Weights of a small rotation predictor.
Training: ademamix at rate 0.0013, 17500 steps, batches of 128.
Rows from block 3 of a small rotation predictor, named by matrix and row number. Rows with one number belong to one neuron. Each number is 500 + 50 x the weight over its row's rms, rounded and kept within 0 to 999. All counts start at 0. Numbers have three digits each.
Before each neuron's rows are labels from the 100 images, of 14976, where the neuron reaches its highest value: "responds to" is what is common among them. Only what is clearly more common there than usual is listed. The data: photos of plants, animals and fungi (iNaturalist). In brackets: how many of the 100, against the usual share in percent.
# fc1: MLP up (model.blocks.3.mlp.fc1.weight, 768x192), inputs 0-95
# fc2: MLP down (model.blocks.3.mlp.fc2.weight, 192x768, transposed), outputs 0-95

responds to: class Insecta (59 vs 29.2)
fc1.450:509527554479579565546452482537532564530537468501568547505527476425453531470471595516506379503534554536504541520527443489489467549602565501473607496450419490492499438485460468591506528494553405469521506434488522398541399367512507505552551534438470516460462576484535512427462423515495413526
fc2.450:528425519471474494504495494484555507523570552576550546560477527465562454511526503570533522493480549509453457461538491520452517531547570512453459477520571543472472557506640540541562521527483452493528451516445469491600544488602582497524455571438447562576501534436555483543439533462488496469

responds to: phylum Arthropoda (78 vs 30.9); class Insecta (77 vs 29.2); order Lepidoptera (69 vs 13.7)
fc1.726:479452460445582521441471566539559558591542521458497588470468571518493532432458555499497523552455545557443597385555451501401432507537548480486550485468486549509513478476566484416465449554474544508506474491422479513414529417489441547554553482564420511543461475459557532538515440512489605434
fc2.726:596398521447456470539545461413478484518529553531464449509476484534527433620579610510462468485535442549494435458526448558416473475431528543488531491556477407464393513507553563543466594563526430527477476584512340517482497498508442427412497506433348496451576477550480544407423489531461547470

responds to: order Lepidoptera (39 vs 13.7)
fc1.263:508536538428475446486569593540547552517497443386549484535531559488474533463447503539408537516574602524547519510470468537492462491541527566462523566508465555481472489536534433528586567428523437547438544491419488461387448519508506476482471484518524384504537531507563508444480535498404549525
fc2.263:522436537476443447469546444491475526541400438573377601489502540544442520434490476478552411447521504542499506533535463454546561495534522546560512539477444557547560560430524469504438485413570525421488492495431493548528522453532519531445539452584561470512446390481439433418449581436426547505

responds to: phylum Chordata (94 vs 60.8)
fc1.693:464549536457539591463564510569443481533574558570451504453548540570598574430520484424456517451435447501442509534632515452480454529505435591535498483442515611500476525602484573526527519481560495458447539470456586428557480478432506450510451527524475493528520433488473402523603490506394400500
fc2.693:538429489483446512430463551470425549541520485532361549494463419591486446497590476479552473446414557506377455520555504535521548457476487567500513501702497558421374530489491515517466507534563488459551433565448491483463481475451448442550512521510451482466473427549519469492427495528462450507

responds to: order Lepidoptera (36 vs 13.7)
fc1.532:549493546500471447610553577514573546611532480402568477535547544577442463504519579430507483492517521503476504370541482534476519468582532479540470496572516484579502513484403401541524529553423462360448538584560474440525424477480458391450486508523509404541497556510463510550515513479535549423
fc2.532:483450621540549465489516519527573490471579533416513554457510391466423528401554482527530476502507466554529449505540506517577505501495495480421484530525423564613535422499471417506536531545519566559526509471538421585530512523501392517510548518622586430558476564484565469503481456495474514553

responds to: order Lepidoptera (39 vs 13.7)
fc1.582:522534466510485424490500495535561350522537449462482580602621397549463431490480544581444420532487484560464514431529407563526463461536548525500470444526519560528534509533495469533466576525485505511513457504566528424561416541496536519531516439506529483530513542554452475515539509552579425436
fc2.582:477542544542483563465532521517496577514512545499465567555499502502435528519483466550529487543498467401534505549548529510521568501490555506501521521521614585485543460508514468527469524553425557448511486478540479512600542506560571500510506500558489457515372537540540452574514445458483538573

responds to: phylum Chordata (99 vs 60.8); class Aves (95 vs 55); order Anseriformes (33 vs 5.5); family: Anatidae (33 vs 5.5)
fc1.251:476415545558503612504497498522534431515499560425516523452515531505576469560478580530428562472406550440427557525479557505409497597424554549550460552476586526570384475593451399529548645535544528567508453517502419442551475411567428451566521490497470462502526460411458572409564411483531512461
fc2.251:509443468566407589531486442474491523514505486590480476529543517485540514523453377456443462449561475410536448514481526440462506582468531493450489527519475535561515531444452481603413513583507554555467457464521499558476504567487520449441442489498471512550373495566461452487433509425546583382

responds to: phylum Chordata (94 vs 60.8); class Aves (92 vs 55); order Charadriiformes (26 vs 7.6)
fc1.586:511466504436551481469447468484590616507493483399538556513485568477512448511495565554398550442443554471513565551426561568436538542504472557558471536511607514556387492525527484533470588579545430577498484480506395470553549458554452472592524527448535518532477609470448630508502494409516600522
fc2.586:447541530565531502561462527540584473506497504500517504523521466437441545455482527395401464539526466474545450510424510531451477492483471521545504502510502497518493510499523420521394570497529444500535479437537467499464460570499505537454475505509535502540489421577514430437402562409501613458

responds to: order Passeriformes (60 vs 24.9)
fc1.145:367482526474465481458540475514494483525530497530479436487575440521461530470490581487526463452509527502535482509456541533498411502496445484523511516513513504493489426447469459382425451454540600502445565505522538552481528419519464457398549567576512513576574526470524497542507504486468497428
fc2.145:641528476523567584589582476454461400523471481447390598443484468523556458485482537512419460549492430495503480515534625523486505446508497485612509598543541496530482502480518469517484532463538534472496452514439483528506527468483601510577547520554424516528439457501474486480481455565465507466

responds to: order Lepidoptera (31 vs 13.7)
fc1.6:522590457479538476424520333468486580507432405577456478500462449575535514548526483507374485430528498487482479506506471427531501562584447502552521538511482510508590451552592460535479522413579513519518574421561468391481488492554457482545438525483555486541471415542503513535415498488507489577
fc2.6:521571502604516511490491535514576441447523494599408600552502505455460490459507573414500488635455466481514465507515566524514605495510508543569371481515388505467461533583439403459493499417575514441583528453457438479546525545544417550556441530528511476539470495425540506498445490558481464404

responds to: class Aves (83 vs 55)
fc1.536:497470523412544555452487569516547509484506464500496523475542527495481399535415414408479440566528504489465452390422446445470516509555442618514499523468551614515493554474537574438533494535547444522484526459597554539569472601437478400421540610490489464490536564541569507589583557529484473427
fc2.536:457517463473478448550482481443575410458488592481512545568569516466435457480501466487562499563510443590496550464556461522409554455507560514519391493518487639529488490462572599465545548421487447435530453501508504598602519504540530440549450542487452540512540483429559459553431538485556522452

responds to: order Accipitriformes (28 vs 3.9)
fc1.107:483395520589547536549584574469517433501537561542479410507396436428422529533498439513507480437434450427591467574448451545552463419531484613457493512453497459515531591560555479484510489431469520521506515529583581540439473479511469432507520492548574584541520487452602432555466453445502585475
fc2.107:544417614608454479485546524520443500547477537507523602476454383511428526477549320446496483575517509517456413552562472519551482513469550565504510485585495504546463463484451441478442472426525487517586413522493511573502492496471517473491538407598491551482445511528533493465520527479508539507

responds to: phylum Arthropoda (61 vs 30.9); order Lepidoptera (37 vs 13.7)
fc1.127:478535576533454446416603509530427531595506499418573599543516485530508543472526532529554413571446551577441537418513406521554529513524562484488559525523529504511534412541502415565500486514453392519465633486502491543471558427618411514503469531504497481489464520502535495422405500535458475411
fc2.127:543555579558503370503473545522535513500594428443598484554533542511502522538491620501407595482441499595476411486488415590509479433530378539532456515497445555579518561536493509517498595504463511472494565458418518530459495453514524494514472575529470549538565508428473507548419562424560491496

responds to: order Passeriformes (51 vs 24.9)
fc1.618:455462482513533486646445491497534471513511474577475524486573466498517460544442490515491452559569503509515515488454500504434502475447557610578519519443558514656515441515528520534518558506567506548508572435528522520488502365482450539547486592472543432520485496510436460482485479571521420489
fc2.618:450424471484496509535382522479533510584519598470488475495458435429572474539443513536565458508578514486603445522488548428567512456597525387540456507457539443542621485497402551474541435589446617490407512475486513440476459506426517462540496463564502447479429530442398444440462477465428491494

responds to: class Aves (94 vs 55); phylum Chordata (94 vs 60.8); order Passeriformes (71 vs 24.9)
fc1.583:396530459393471554497500509515504467479579487447510501559571425476515500444528581508498468409463601549539568565520543465548528529494404584574422500563479519642480460542468390479460504439547496476435529496461513550482453454446521552535477493572450575477444500473493473500597495434467463432
fc2.583:615464468601407514501520453477568485486509505528517518516422495577520499381509483530438514522530461472498582455543570558568527584492500585490532555564545556509428423517544524582448596514397466431591430476425391501474414504483590419472457427505466476504493437572559492551516467496441507477

responds to: phylum Arthropoda (64 vs 30.9); class Insecta (62 vs 29.2); order Lepidoptera (33 vs 13.7)
fc1.493:516551505483542578597468482528597546529462490464505507475513456388422451568494484564436516498596573445469465496585468510475486548547491491481426516464447484572447530568592477494469514507425507532473477477546500524479557491550567553423482545444456539404416523541537483481463493530570518391
fc2.493:513420488459549424516598512528468519486405438503533492606595542464482485522528469514458522499539501445527530601481425556501538596537466488448472492429565500431534494584484550416493495490516447444454577542541571532425534528533511478426496574476501439591488516530545580537484408487412433489

responds to: phylum Arthropoda (62 vs 30.9); class Insecta (61 vs 29.2); order Lepidoptera (32 vs 13.7)
fc1.481:547461546522551467572447435527449432415443574541469569539472535543523520540504525538561408485499584464390483548513549464437491574536545489620454542442457503551461554493461477590467497505572534463504506427454497521481562495483583509526572511398468406489530428504442468520373367562484473418
fc2.481:614489495489510480520535514485553529474595554490602613602381531481484512459479421537493557536522472498444483551549526524520434487458507483559524462503385533457493481487527443591433513540477551445495508491479421419560510562579505442520521450521510446422393597557533498410429423423519584512

responds to: class Aves (87 vs 55)
fc1.156:472544401435492534439416587567483581482580469542485501524554550546522538492469524553496531515572530508521461430449579455524429416518505571599470508456606609502456465419459525449477559518530469572487513488529510481460460532483478439479500453535534464547518507447419456494523509516491456469
fc2.156:551531429475537460446582426449511534534545417451509521584489494399454468471507508469505497533458460596430513526565446442438508586460491457490506460487510476498487512600523432523473502496477525461486430540593529464537500561537487559450458499456500453501476568559473579475422602498533544435

responds to: order Lepidoptera (38 vs 13.7)
fc1.654:509512528492448470510567475478477573565517498437605438527546505555521476521528535551470504517448562553475504459549440460506510517535517447526539466572531545602543470522538392499477465579501450438445495534462456471532401512515467458551550463500455474593521580495468530536478420458443542415
fc2.654:546486592470447384516441507488534471535564461489539499485627398545510518421522564529506462490552462574565413516484467575510450583587426485483535526480531528605547505507501471499487446526504571548452496445496485513486464539482418494528521615546534539535527461456489391482502511462525511511

responds to: class Mammalia (30 vs 3.5)
fc1.565:501530602524437619439436471446579436434461485505415450595539511476527528488480503456458517428566518437570490461461484471554493515490598450505529481570481497463470537434544509480438558457633556435502428550485515513519516404447419485478499525524541528480526395550522465482571467512482542499
fc2.565:504582494384559493542463456434509465577474537562502411470500547562549425558508515520553500475481514481491560489531508446430439618438517547494528533510522521481424480650502638545518504559472453549463527559508539447469576492524508406444454540447475527523589476443488549552471433565524515510

responds to: phylum Arthropoda (84 vs 30.9); class Insecta (79 vs 29.2); order Coleoptera (33 vs 3.2); family: Coccinellidae (25 vs 1.7)
fc1.207:460621532528470507436467530521542496418465472521528569529491553493519458560467522492438536521515489483547501546587452435468516602529515505475526531492449466655461507516477527487511586521549590545479492510523509452484470504457522448450454479468542585399423540540560642527496562424574448515
fc2.207:490577494515511549433543519541565538488499549464501527428436496482504559382534442473575430487506455527465443572505551498575555507498513568492468513528408470560453508405443482452620465471504512484564490452508421496554529461420498496495616449519514413507513545563579514566581571458561467464

responds to: order Passeriformes (51 vs 24.9)
fc1.278:461476436475526521535452496481503480515534460526441474494499462538475542590476470607478482621520543519493559413467510549470544554446428577490530581475509513630520438521558563499501575470632446455522505499446519450495461514454498529655505565456539459450498420595437395453451578547564459552
fc2.278:473507537476554467531487523427440525525544544496508452462387477500634453503531533604486550564398514535498541546412536433473507455500484462453491455523506483550479529527473535584500360543432520456466526532547512461554506498453483486445492472495497455531439495554411484416490530569522448550

responds to: phylum Chordata (94 vs 60.8); class Aves (92 vs 55)
fc1.758:509571541508478476511471540433525551440583492562467468497564519571525406601438555421451454527543475507558485518474480478395572511498479457556421515456409495497515526435620442479572575468516448533593513477517483578512532475424501405566539521544479447505393526519585404610550384502570550546
fc2.758:455562489492502511541452469494501531526453413550525547548533505462451515455451474503540457513539416552551544562545482491451545496538523516497392418515573547498468519445530492500532511394443431478543558512432602518503548552559455514478499523478449527529558586461403490541443598512487561443

responds to: phylum Arthropoda (64 vs 30.9); class Insecta (63 vs 29.2)
fc1.264:525547501418466572544507482493571497507499452471380542527547549409469468559463490525511445489484535546524507399470486443528374496530428430512401503493501469477507652518532440518427540511592470410495500382545577541481512475462536522626543560522493510504497534494528509548420502534527428501
fc2.264:535502502537485569499436563487518549511556519565567495592467487469541480531492534462457449491561429498491517600556557543490528695514641537519578453487584583542489532594551424584403414458532455489534482502472426393472523502505594539434524506513437449546480582491486523458451530476482521567

responds to: class Insecta (65 vs 29.2); phylum Arthropoda (65 vs 30.9); order Lepidoptera (42 vs 13.7)
fc1.421:412537471488493509590559536443559484481450588545507597559543503484526605509478488477435557436440499449475437557577507473496470536564548534480429540569524412530447488522486519568443435507600526533563506493460497536459437478516590549459505551488556567413528485576420533425425561477445498435
fc2.421:528491557448489591526482468495552521615560561486530435562424487507492473498540458510545445448523519430475446458500453516418519608493510636549479474538435491454454524469461559515617530490497435561517551555522397516551633484555501457529518462452452545517578445520584558491493550532469543462

responds to: order Passeriformes (58 vs 24.9)
fc1.410:540508494545431457534512492409466499450531497497470488495555438581518504573534473455471427500577559607532462571540590513527580555467492566489440493454395560469486452534545579558516448568577470441509570475544497467510569487404556451502498525437550458483534378603467549480565615497507449551
fc2.410:505495530473487439408513544450476474500547451483535540556501606510444427528564600418457437519466392501481505475487512411494513459504498550605467558520476567497443464452525483451486524561599442571505476538489444573599494543473572535501431518477464542540600457546528493501487523499535444516

responds to: order Lepidoptera (31 vs 13.7)
fc1.230:529507500403463574415531589434446458525520530514370513476565579489491524547501487527536483563584509487490510500509512451471462482494641475500505475532503463491572502457536492465515493533560452543492408573510468485485391528503509495497476584586458535507448460516594449456603479481438467429
fc2.230:516407645576495577488534500575510534466489501469454486497587487488436534479496478396530537547459480445506476566521529516557517491559491516475486432483520486566538438491442398490473430421497505530536469422551427584477408520472405503447562510586556478481472545460526548544540508450558524465