Rows from block 3 of a small rotation predictor, named by matrix and row number. Rows with one number belong to one neuron. Each number is 500 + 25 x the weight over its row's rms, rounded and kept within 0 to 999. All counts start at 0. Numbers have three digits each. After the name is the row's rms in percent of the matrix's.
Before each neuron's rows are labels from the 100 images, of 14976, where the neuron reaches its highest value: "strongest on" is what is common among them. Only what is clearly more common there than usual is listed. The data: photos of plants, animals and fungi (iNaturalist). In brackets: how many of the 100.
# fc1: MLP up (model.blocks.3.mlp.fc1.weight, 768x192), inputs 0-95
# fc2: MLP down (model.blocks.3.mlp.fc2.weight, 192x768, transposed), outputs 0-95

strongest on: order Lepidoptera (33)
fc1.503 107:515512464527474490488521524507530511517488483457483479491498528500501524461483526486530459500446498514493475493485487429539464496520451493483485497514506511501498535498526495472501517477497484490487528469539502518473474474498522477515485492505482507552565503506499534530478499553512530481
fc2.503 110:493528502503507532549481500490547502467541523487496506549481497457477489482473522467504500513505475504520495500532502513471548497506562513530469524493479539540520473480523483531522521437507490496500473472457457501492522424549522506529491496494492494506481453484444514472492537506525500460

strongest on: order Charadriiformes (31)
fc1.595 113:517511485526524489503516528487530547508533484452487500484516507501516507480489461523512476554494517539488480545504537489486521498477483485523469495505535510535493516492532456500481523487507477500538512491488492492513467477500519473475518459515478518514529490494454473505517446469513544515
fc2.595 112:528506509492484498477484451459491512491512510501482466476441474476496500480489495513503506479467505468459546533532482516492519500479563507469454507534478511533477442503496526503529513506469521503493471542495506494484549469496533513497471463502489489506489448509509503507529506504481451463

strongest on: order Lepidoptera (33)
fc1.451 093:532485463517484514500542531494514524515515478496525484507517523535481502512504516482443497501521516471502497460496458484477507477523541507544548492519527500516499493556499478529528463544509493462466501500524526507491506492513500440501475489472485504523501484562528486509466520476466505473
fc2.451 093:467479521505504493464505477501463510496550528510482511486526455523475496470543514492531452501469468550501507483494521472534480467457474506513487519545512442497477533494493471504500473540541507543535452520537504475509508510497490533486548508533480485534500539510509478509502501470531503510

strongest on: order Passeriformes (56)
fc1.317 100:491472502530515463492504498469506497502503499473479515516506507499500510498471554495493453483532485523486541487483492492524528520462467513490495528475526573486468498530501465508490522524512486476505529526475467505481510510469488467549494525518488449521484502464509536469511508529471502535
fc2.317 102:482471527491556513482520524484458525503490495464489523479498512516472437526498497513484480478509545476480494504465521492482514469511513477520523493493451507509510493504530509515458480502503501504467460512525481502457474469507482504471508487483482514443444502512479534495504515518501494494

strongest on: class Aves (93); phylum Chordata (93); order Passeriformes (66)
fc1.357 108:474492466494485499518468487475535473530481495472547533475512520504497462537484529498479485481472484489510500484483504529514521525500490544503501524511559508531487479533508490487495527530533504506499484500491449521491493493525456496518496517505473507530526515470469541537521485470487499468
fc2.357 107:491524516514498472514490483484484495474443449517520503528519489529450491534497485483476483536498482494484477485473538468472499517474520487517489508529513469487463490490479481527445529511494474521537453493533545497497476524523522530475475491471464494499506526495495461502472489459517541510

strongest on: phylum Chordata (92); class Aves (91); order Passeriformes (71)
fc1.146 094:481538534516515498544476512448498507466526548530490509504449526548484495475503527480515465478506508496520509501524487445493509502513465484495492525494489551505520511466502493516473542525486529472515508505494461528547517479467511475482487481491512499520476492530476507492493514459496511506
fc2.146 095:477492490507484521519495502472518490452509506523467483530494500501510496498507512518473485508549459491530491482481507486488494547456515466490500491495475470494503471552551529505468524527499501531476510511466500505530488530469489520478513565499515520515501487511486482506477501507509550490

strongest on: phylum Arthropoda (66)
fc1.524 096:493515501461480493532525527486495517478543487512485512478516535480488483513540463554470446506501534472526443492498537493491526497495472514510496533498541503538533541497524479515499521476490504541449540498476487512517499539501541480523490494486506518494515514528513514556482468512456447486
fc2.524 097:527545472468523500510530506454458516497501475512515512544490530514510471495493535495505521486483559503477501535490514532443485554472501503489546518495511458481469537490529522508515509456502455468460501521484513498511523499526530492483466512439475539507535534509464536541505483555529497515

strongest on: class Aves (88)
fc1.130 106:497493484501482504444536485495507543470447463503486483481481496486491463520478465474497513517513491521542441467466456484483492551497475542516494530502500541505534505488528515504497490487548525498523506503543484495449486522536525447469554528534531504509499484519545510505490519527485520527
fc2.130 105:509459528501485480508502458487545466483516499447499520506510512488500491443538530472497519492500457538496517537524497488484520479510505493532459504485459533546503482514473544475501527515563506502501497494465462499530517507530531508523514528488469491499502492520558488472488452511519459457

strongest on: kingdom Plantae (38); phylum Tracheophyta (38); class Magnoliopsida (33)
fc1.507 098:489510525513491515525502508482525513486471478490491499528521503511530506528519482517512466505524532483478488520498506482512514478543499483527500548542485503489480478510490479508488507509524524503496459528492510495560465487495463534500481484504483467518482505561524493507449542489564495479
fc2.507 104:528534503497504465509479490477546543495474481522484483535469501452525483518507527492521480504521489502517473480505504513493507561467499524511479523509448507480477534518545509492515466491510480471515498529466536455542499497512479496471508503469492488495555501496509500490496536519511461529

strongest on: order Passeriformes (51)
fc1.212 108:516513452454512521482459524516512522489522476491520513518496518521472501521487522519492508546514470528503486437500518521489523503461468515475532509520495537549457482480506506477522513443469500532533491489506480478504470532484488528530521501513467508458491538513426503487488524512538504476
fc2.212 110:501526533508511461485505512496455487460496564472503493534457465538495486470517523501458546466477496511471505503520498538484513490494507530516514508507524506516486583487503542498540513518482488532488510519509487499541515457535517487493517473524484499477510499463464524464504484523510462505

strongest on: phylum Chordata (92); class Aves (89)
fc1.409 109:496454490518492468522446502516549504497460459487486532500495449493521528520532520471471513493524490504495507480464475471537500520494475498503503513528477506480514463496543453481478553480497474531521489472520508496488489493532476543529515520529540491501481526539478470485458468497494529497
fc2.409 111:594493525471497500489503539493537488469542512523504496506487508449518500507532506488518467482501495515502546492498470520477535538496503494499479492504449504484495467508534484549537508484521512491497550512506535538529473492521474464504461502499489494561509475444483480556448486509481511530

strongest on: class Aves (85); order Charadriiformes (26)
fc1.123 096:488545544503530520509551481500518490484477527502485528534465458521482506503463517521475478461479537485468501506483463510444563549511501526512497540436528479495476488521486496490504513474493526501503531485514520464500466509475475456538484549525522470495499479498496533487541540521514498531
fc2.123 096:491532539558497511480500493542478477487503450507517487519521535471498540497493471478488472494438510491509540482460501491501498523507490466467476460491512503466539491487452478481453465485516517473498488473526520516491512534498484499499502535515522503533511522537502487515486488501483500554

strongest on: phylum Chordata (98); class Aves (97); order Passeriformes (59)
fc1.82 108:490496490443536565504523481485517445480516487450506513514514468473503476504519538492496496470466537486492502512493512470491521535532462535510484517486497522538489501534488484503524551495482509528527466501496533503460478467508466486536472487514488516475556485473497525483489468512514516477
fc2.82 112:522466466506465517525466467505520507485509564457489540473454488481510537445494481514509486468526488467506522495507515495518536500504528473470510509495482559487514492463477494574510516491485515484493484462492499543523485525476508505502481471499511450523455470513486490499499511502477484458

strongest on: kingdom Plantae (46); phylum Tracheophyta (46); class Magnoliopsida (40)
fc1.537 105:502498542450452487513475482491479489510463504488515526493485495482505486508539526472445469524540516463549506512474505520500529515462518470491503525476519502459495507518497497514487495541476491488514521471554505500504532467528519530500463555462493509484493520495516511493449539458452504522
fc2.537 105:509469524477472525518487514482499537495491464512451508540485527544511488523524516544486517468448513559509477489511496468479481572515488463487509498511513497491503504550525520483500488524496522514481537521491487522462512453510461487515490524487492505471504492486486520508521501485512460547

strongest on: phylum Arthropoda (67); class Insecta (64); order Lepidoptera (31)
fc1.155 092:473509498514498498498482533490511516482472480448501505511459558516499469496481512550514444514486503501496484466472499474539482489528499506539510501519462516541515508534532518494500498517498527467472554469531508509490444496493524520499533480494493491529507501539507498515458474535515460490
fc2.155 094:517549485501487529523498500506529469489489477500509482545494497479497510485488447478542427497539491499525468496524504513500500499497511507520480469499479485466503569478551501501499463508501487451523477481486463531516532498517519515483516498512510502483486466478501513420428499486499494491

strongest on: order Charadriiformes (30)
fc1.68 104:489489543519509532487495519477526537499485479450526527471506467491510493511497475537497476582518494529506489489506513477480523505523502477513447539500510506495504531488551502491464489490493520486529522518534503508492461484454521460474528480516480505535514539521494499549527512497453539484
fc2.68 105:524506425476492509521508474489497489482508545490506481490489510524526489458482522508522525461496514490478505478539519540453551448486535459464483503493479515508498491478532546516543513495478518479487494522506518525496536489504558474485456486487508450520555484509508513505522529522489444484

strongest on: class Aves (84)
fc1.664 113:474500496505517476549503543483526540516519529515505471504537505502457499520446561521495484508441493511485495489504505480519484473522490509499535542489539444528478495507483480481498531519480493475476502485528445494512480496519473478497479538549494518496535500520472557531530519481488496494
fc2.664 109:525522501535564506498524524526474500480542472489528512496488467526477523483516522484464489516463497503487482465467514479527503523514495489568476552526525479509487469475496456518487507520485500489543499494511474526477454509477516528508525488544498503512475503574504470522496552502474511505

strongest on: phylum Tracheophyta (25); kingdom Plantae (25)
fc1.166 089:515500485489446509513483523516521490520513474476527504475518524501504494502506515489501513513523498495504488495507544497530478483486536499496520453541532473550488501531423475530468516496503519449479455539483489497508449474474519481489536512470457475485495502519501481452498531483506435458
fc2.166 093:477470515508512505497478510534500501529454511455539459468497510483481528500494495492496497478512493475494517533483506515530527497510503534487504511499471502535513473535478491566498518494502484542520522468491464495510468516494484492462533487499518518519488511514553531526534509506495529504

strongest on: order Lepidoptera (38)
fc1.43 102:462527496493541480472493492532460518479483471481538487540489483511494481523448513506485500510516524478504458448515495521504498512551504487522521541518500507517527518520554468458505493464455521560493522500479502482523479523482466511492472495524519480473539500463508463507509527476481522552
fc2.43 104:540512487528502500469507461531504471505470455477514500528503517475483544493473522503509491499489494528533490516459503502543511510500524485525509471440521448508570527525506487498471541489515510493500541462468476522557488494506512529505520481537518542483468497469505502482495502497506524492

strongest on: phylum Arthropoda (65); class Insecta (64)
fc1.653 107:519530499468460486470489511490522524488492497491478487475483500496489505505521486576471477533494500535498526505494505505542506477481563508511477452469508493537520463525527487516534528468525522485472503526503515441502502539483520532541481474500516513510492516485500445479501521508506492481
fc2.653 108:511539476514514498495556500512529534478484524499462473521467472509501522521485513492491494565479497522478473523485497516499517524527474500482492526494518519477498518541515485511517521487505512510517537490542478468481517482500480519500541464506511439441470506534503505489514501488521499499

strongest on: phylum Chordata (93); class Aves (88); order Anseriformes (33); family: Anatidae (33)
fc1.307 105:487457513478455520479516493510523480496496504490502560476522513533507496521485504533470476482480535454461545472497528538462493556474549500525543537458528512497506461540478477490492532515498518521448527500482475510524528505500455474506538464519502482510547493460503510468519468513482473483
fc2.307 100:516512526532491548487493509484456553507508477502522506492507520520520506554469472475473503524495516456523497477473497460522503478514489483480544536474535479505523526514493490546458486532478535512448489466522488482474468495474489501475488469505513497513439529520483472495483507445500518471

strongest on: phylum Chordata (93); class Aves (92); order Charadriiformes (34)
fc1.577 101:513487524502511492538551490484499519505488490513529498487480479514510499519499533493499507483481486469483538444460483488480501476546509536511509510506542485475517501518472510473514493520526486445526530528550517493454476467501494441499477480484495508507471526476529540461530454482495513506
fc2.577 104:459498475452467510520476506487450471513504507466517504480483519533445492477522524495501520497443533537484510447528493457492493464512522470516462484551544484512470491488514530468473474529486511531520485496497522506521515455468502474544469506491488506489519521464493514471538467485488508480

strongest on: phylum Arthropoda (66); class Insecta (63); order Lepidoptera (32)
fc1.547 097:491484518505470553496565513499524479505492527532457489499543506503510519523487530518480503528503528435484457461507522515500517547517501558470495501478479485482468528486478521500485500502562560478449500500483504522503484446484532495459501471535512498498483457499533522501466487497505499502
fc2.547 096:490480534499508506500460524502500505512506503480525483507485527490522504467492513472528515481471519506467492492454477543490507520502522546503521485510492490495486538448526485552547477468514448474516459483495428512548506517511525516499503448500484480499518510463458522510496472507473517501

strongest on: phylum Tracheophyta (27); kingdom Plantae (27)
fc1.698 100:480494527495513477498498472525516498524486535498523534510523515488510533573503535493516550507485531490492491507504459486505506536490514516537535499503505491506479538508527484476490521484462541489470520467492482499514505514525480521529507488432533479528525484490472467487487438483548445490
fc2.698 098:502513499463481491533477526479527495476462511500465531520506540535484460499508496513502508465519508508501528538492528487479503527503495482460491524484498518475491458483529507516471455528507506496490477513487500490543504457508511508489521523485491455487508477484464502523470496521500475497

strongest on: phylum Chordata (94); class Aves (93); order Passeriformes (58)
fc1.746 098:537497492515495508505458506541500520502498492472447482532513544467461540503447547469525465526529487511525506492483462473484516487515515479509546456515491523500496507490485510557496509488484529505525481476500481454524504498492522525475507547489482506473513473491512494443513481518492519517
fc2.746 097:509495521483505482473512514459511511490552489508485456506513482489536451520524537510528482489493502518465478462458505465489456498486542535481518517540500559514459529453485511485545449510476506516497501549511495493473501511508469501502492496469499491520529499481471500492494507556483442504

strongest on: kingdom Plantae (49); phylum Tracheophyta (49); class Magnoliopsida (32)
fc1.458 098:506501538513489503512528443501508498474521490505535465466531493501467450586512515495500519499498477550483487491553470530520551512501473518469523452496491505492496463524521498489555518504530459483508510522514465488503494505524492480540499478476518455524524503468487519541520496501522512487
fc2.458 104:533503496475492472483477496459514450486481499532437452536505485535491466521500523506517504494475495504477543499517552478462531541448490522484473513539513553485454528547481505506495496498484463504513502538479487495507504488544518485489474476464457531500517461501541489494481560552498481511

strongest on: order Passeriformes (52)
fc1.613 100:470537501498516571501510518502483497517506507520503527530489515534479492503513533483481470499525515506494511482478503523475573517491465505466484535491575533499504439563556490504488504535554518471465534481486467498481537522489507487508451535502515451498488501512479526519532480511501494541
fc2.613 098:522511534514536489487515457479481524509462513483506521465558495535481509511480465477460482494483473494530507441517539467520462481499535438480502483492456526489520537463450492540453475518514524495485479496515555515492488519491468518503506503503484472496484502521451508504479485509490518516

strongest on: order Passeriformes (52)
fc1.329 091:504500519490472528502478502480508510507485506480512496540484515480462527480471579489450493505495483465486472499504509534496522478471530492483517480519464527500495466528520503494482511459463467483538481477561460464517484489469467532514443561517485506499519513531499520500488512489500523542
fc2.329 096:535532541492510520488473476477484518513527486511490453525484510524544473496519500500473493504511504493493477475517435511462503509499498531542482516519517525496454548464518527504495529491479473517507495537503522521481496465536470481479496503458497503466538479494488545520471500543534524509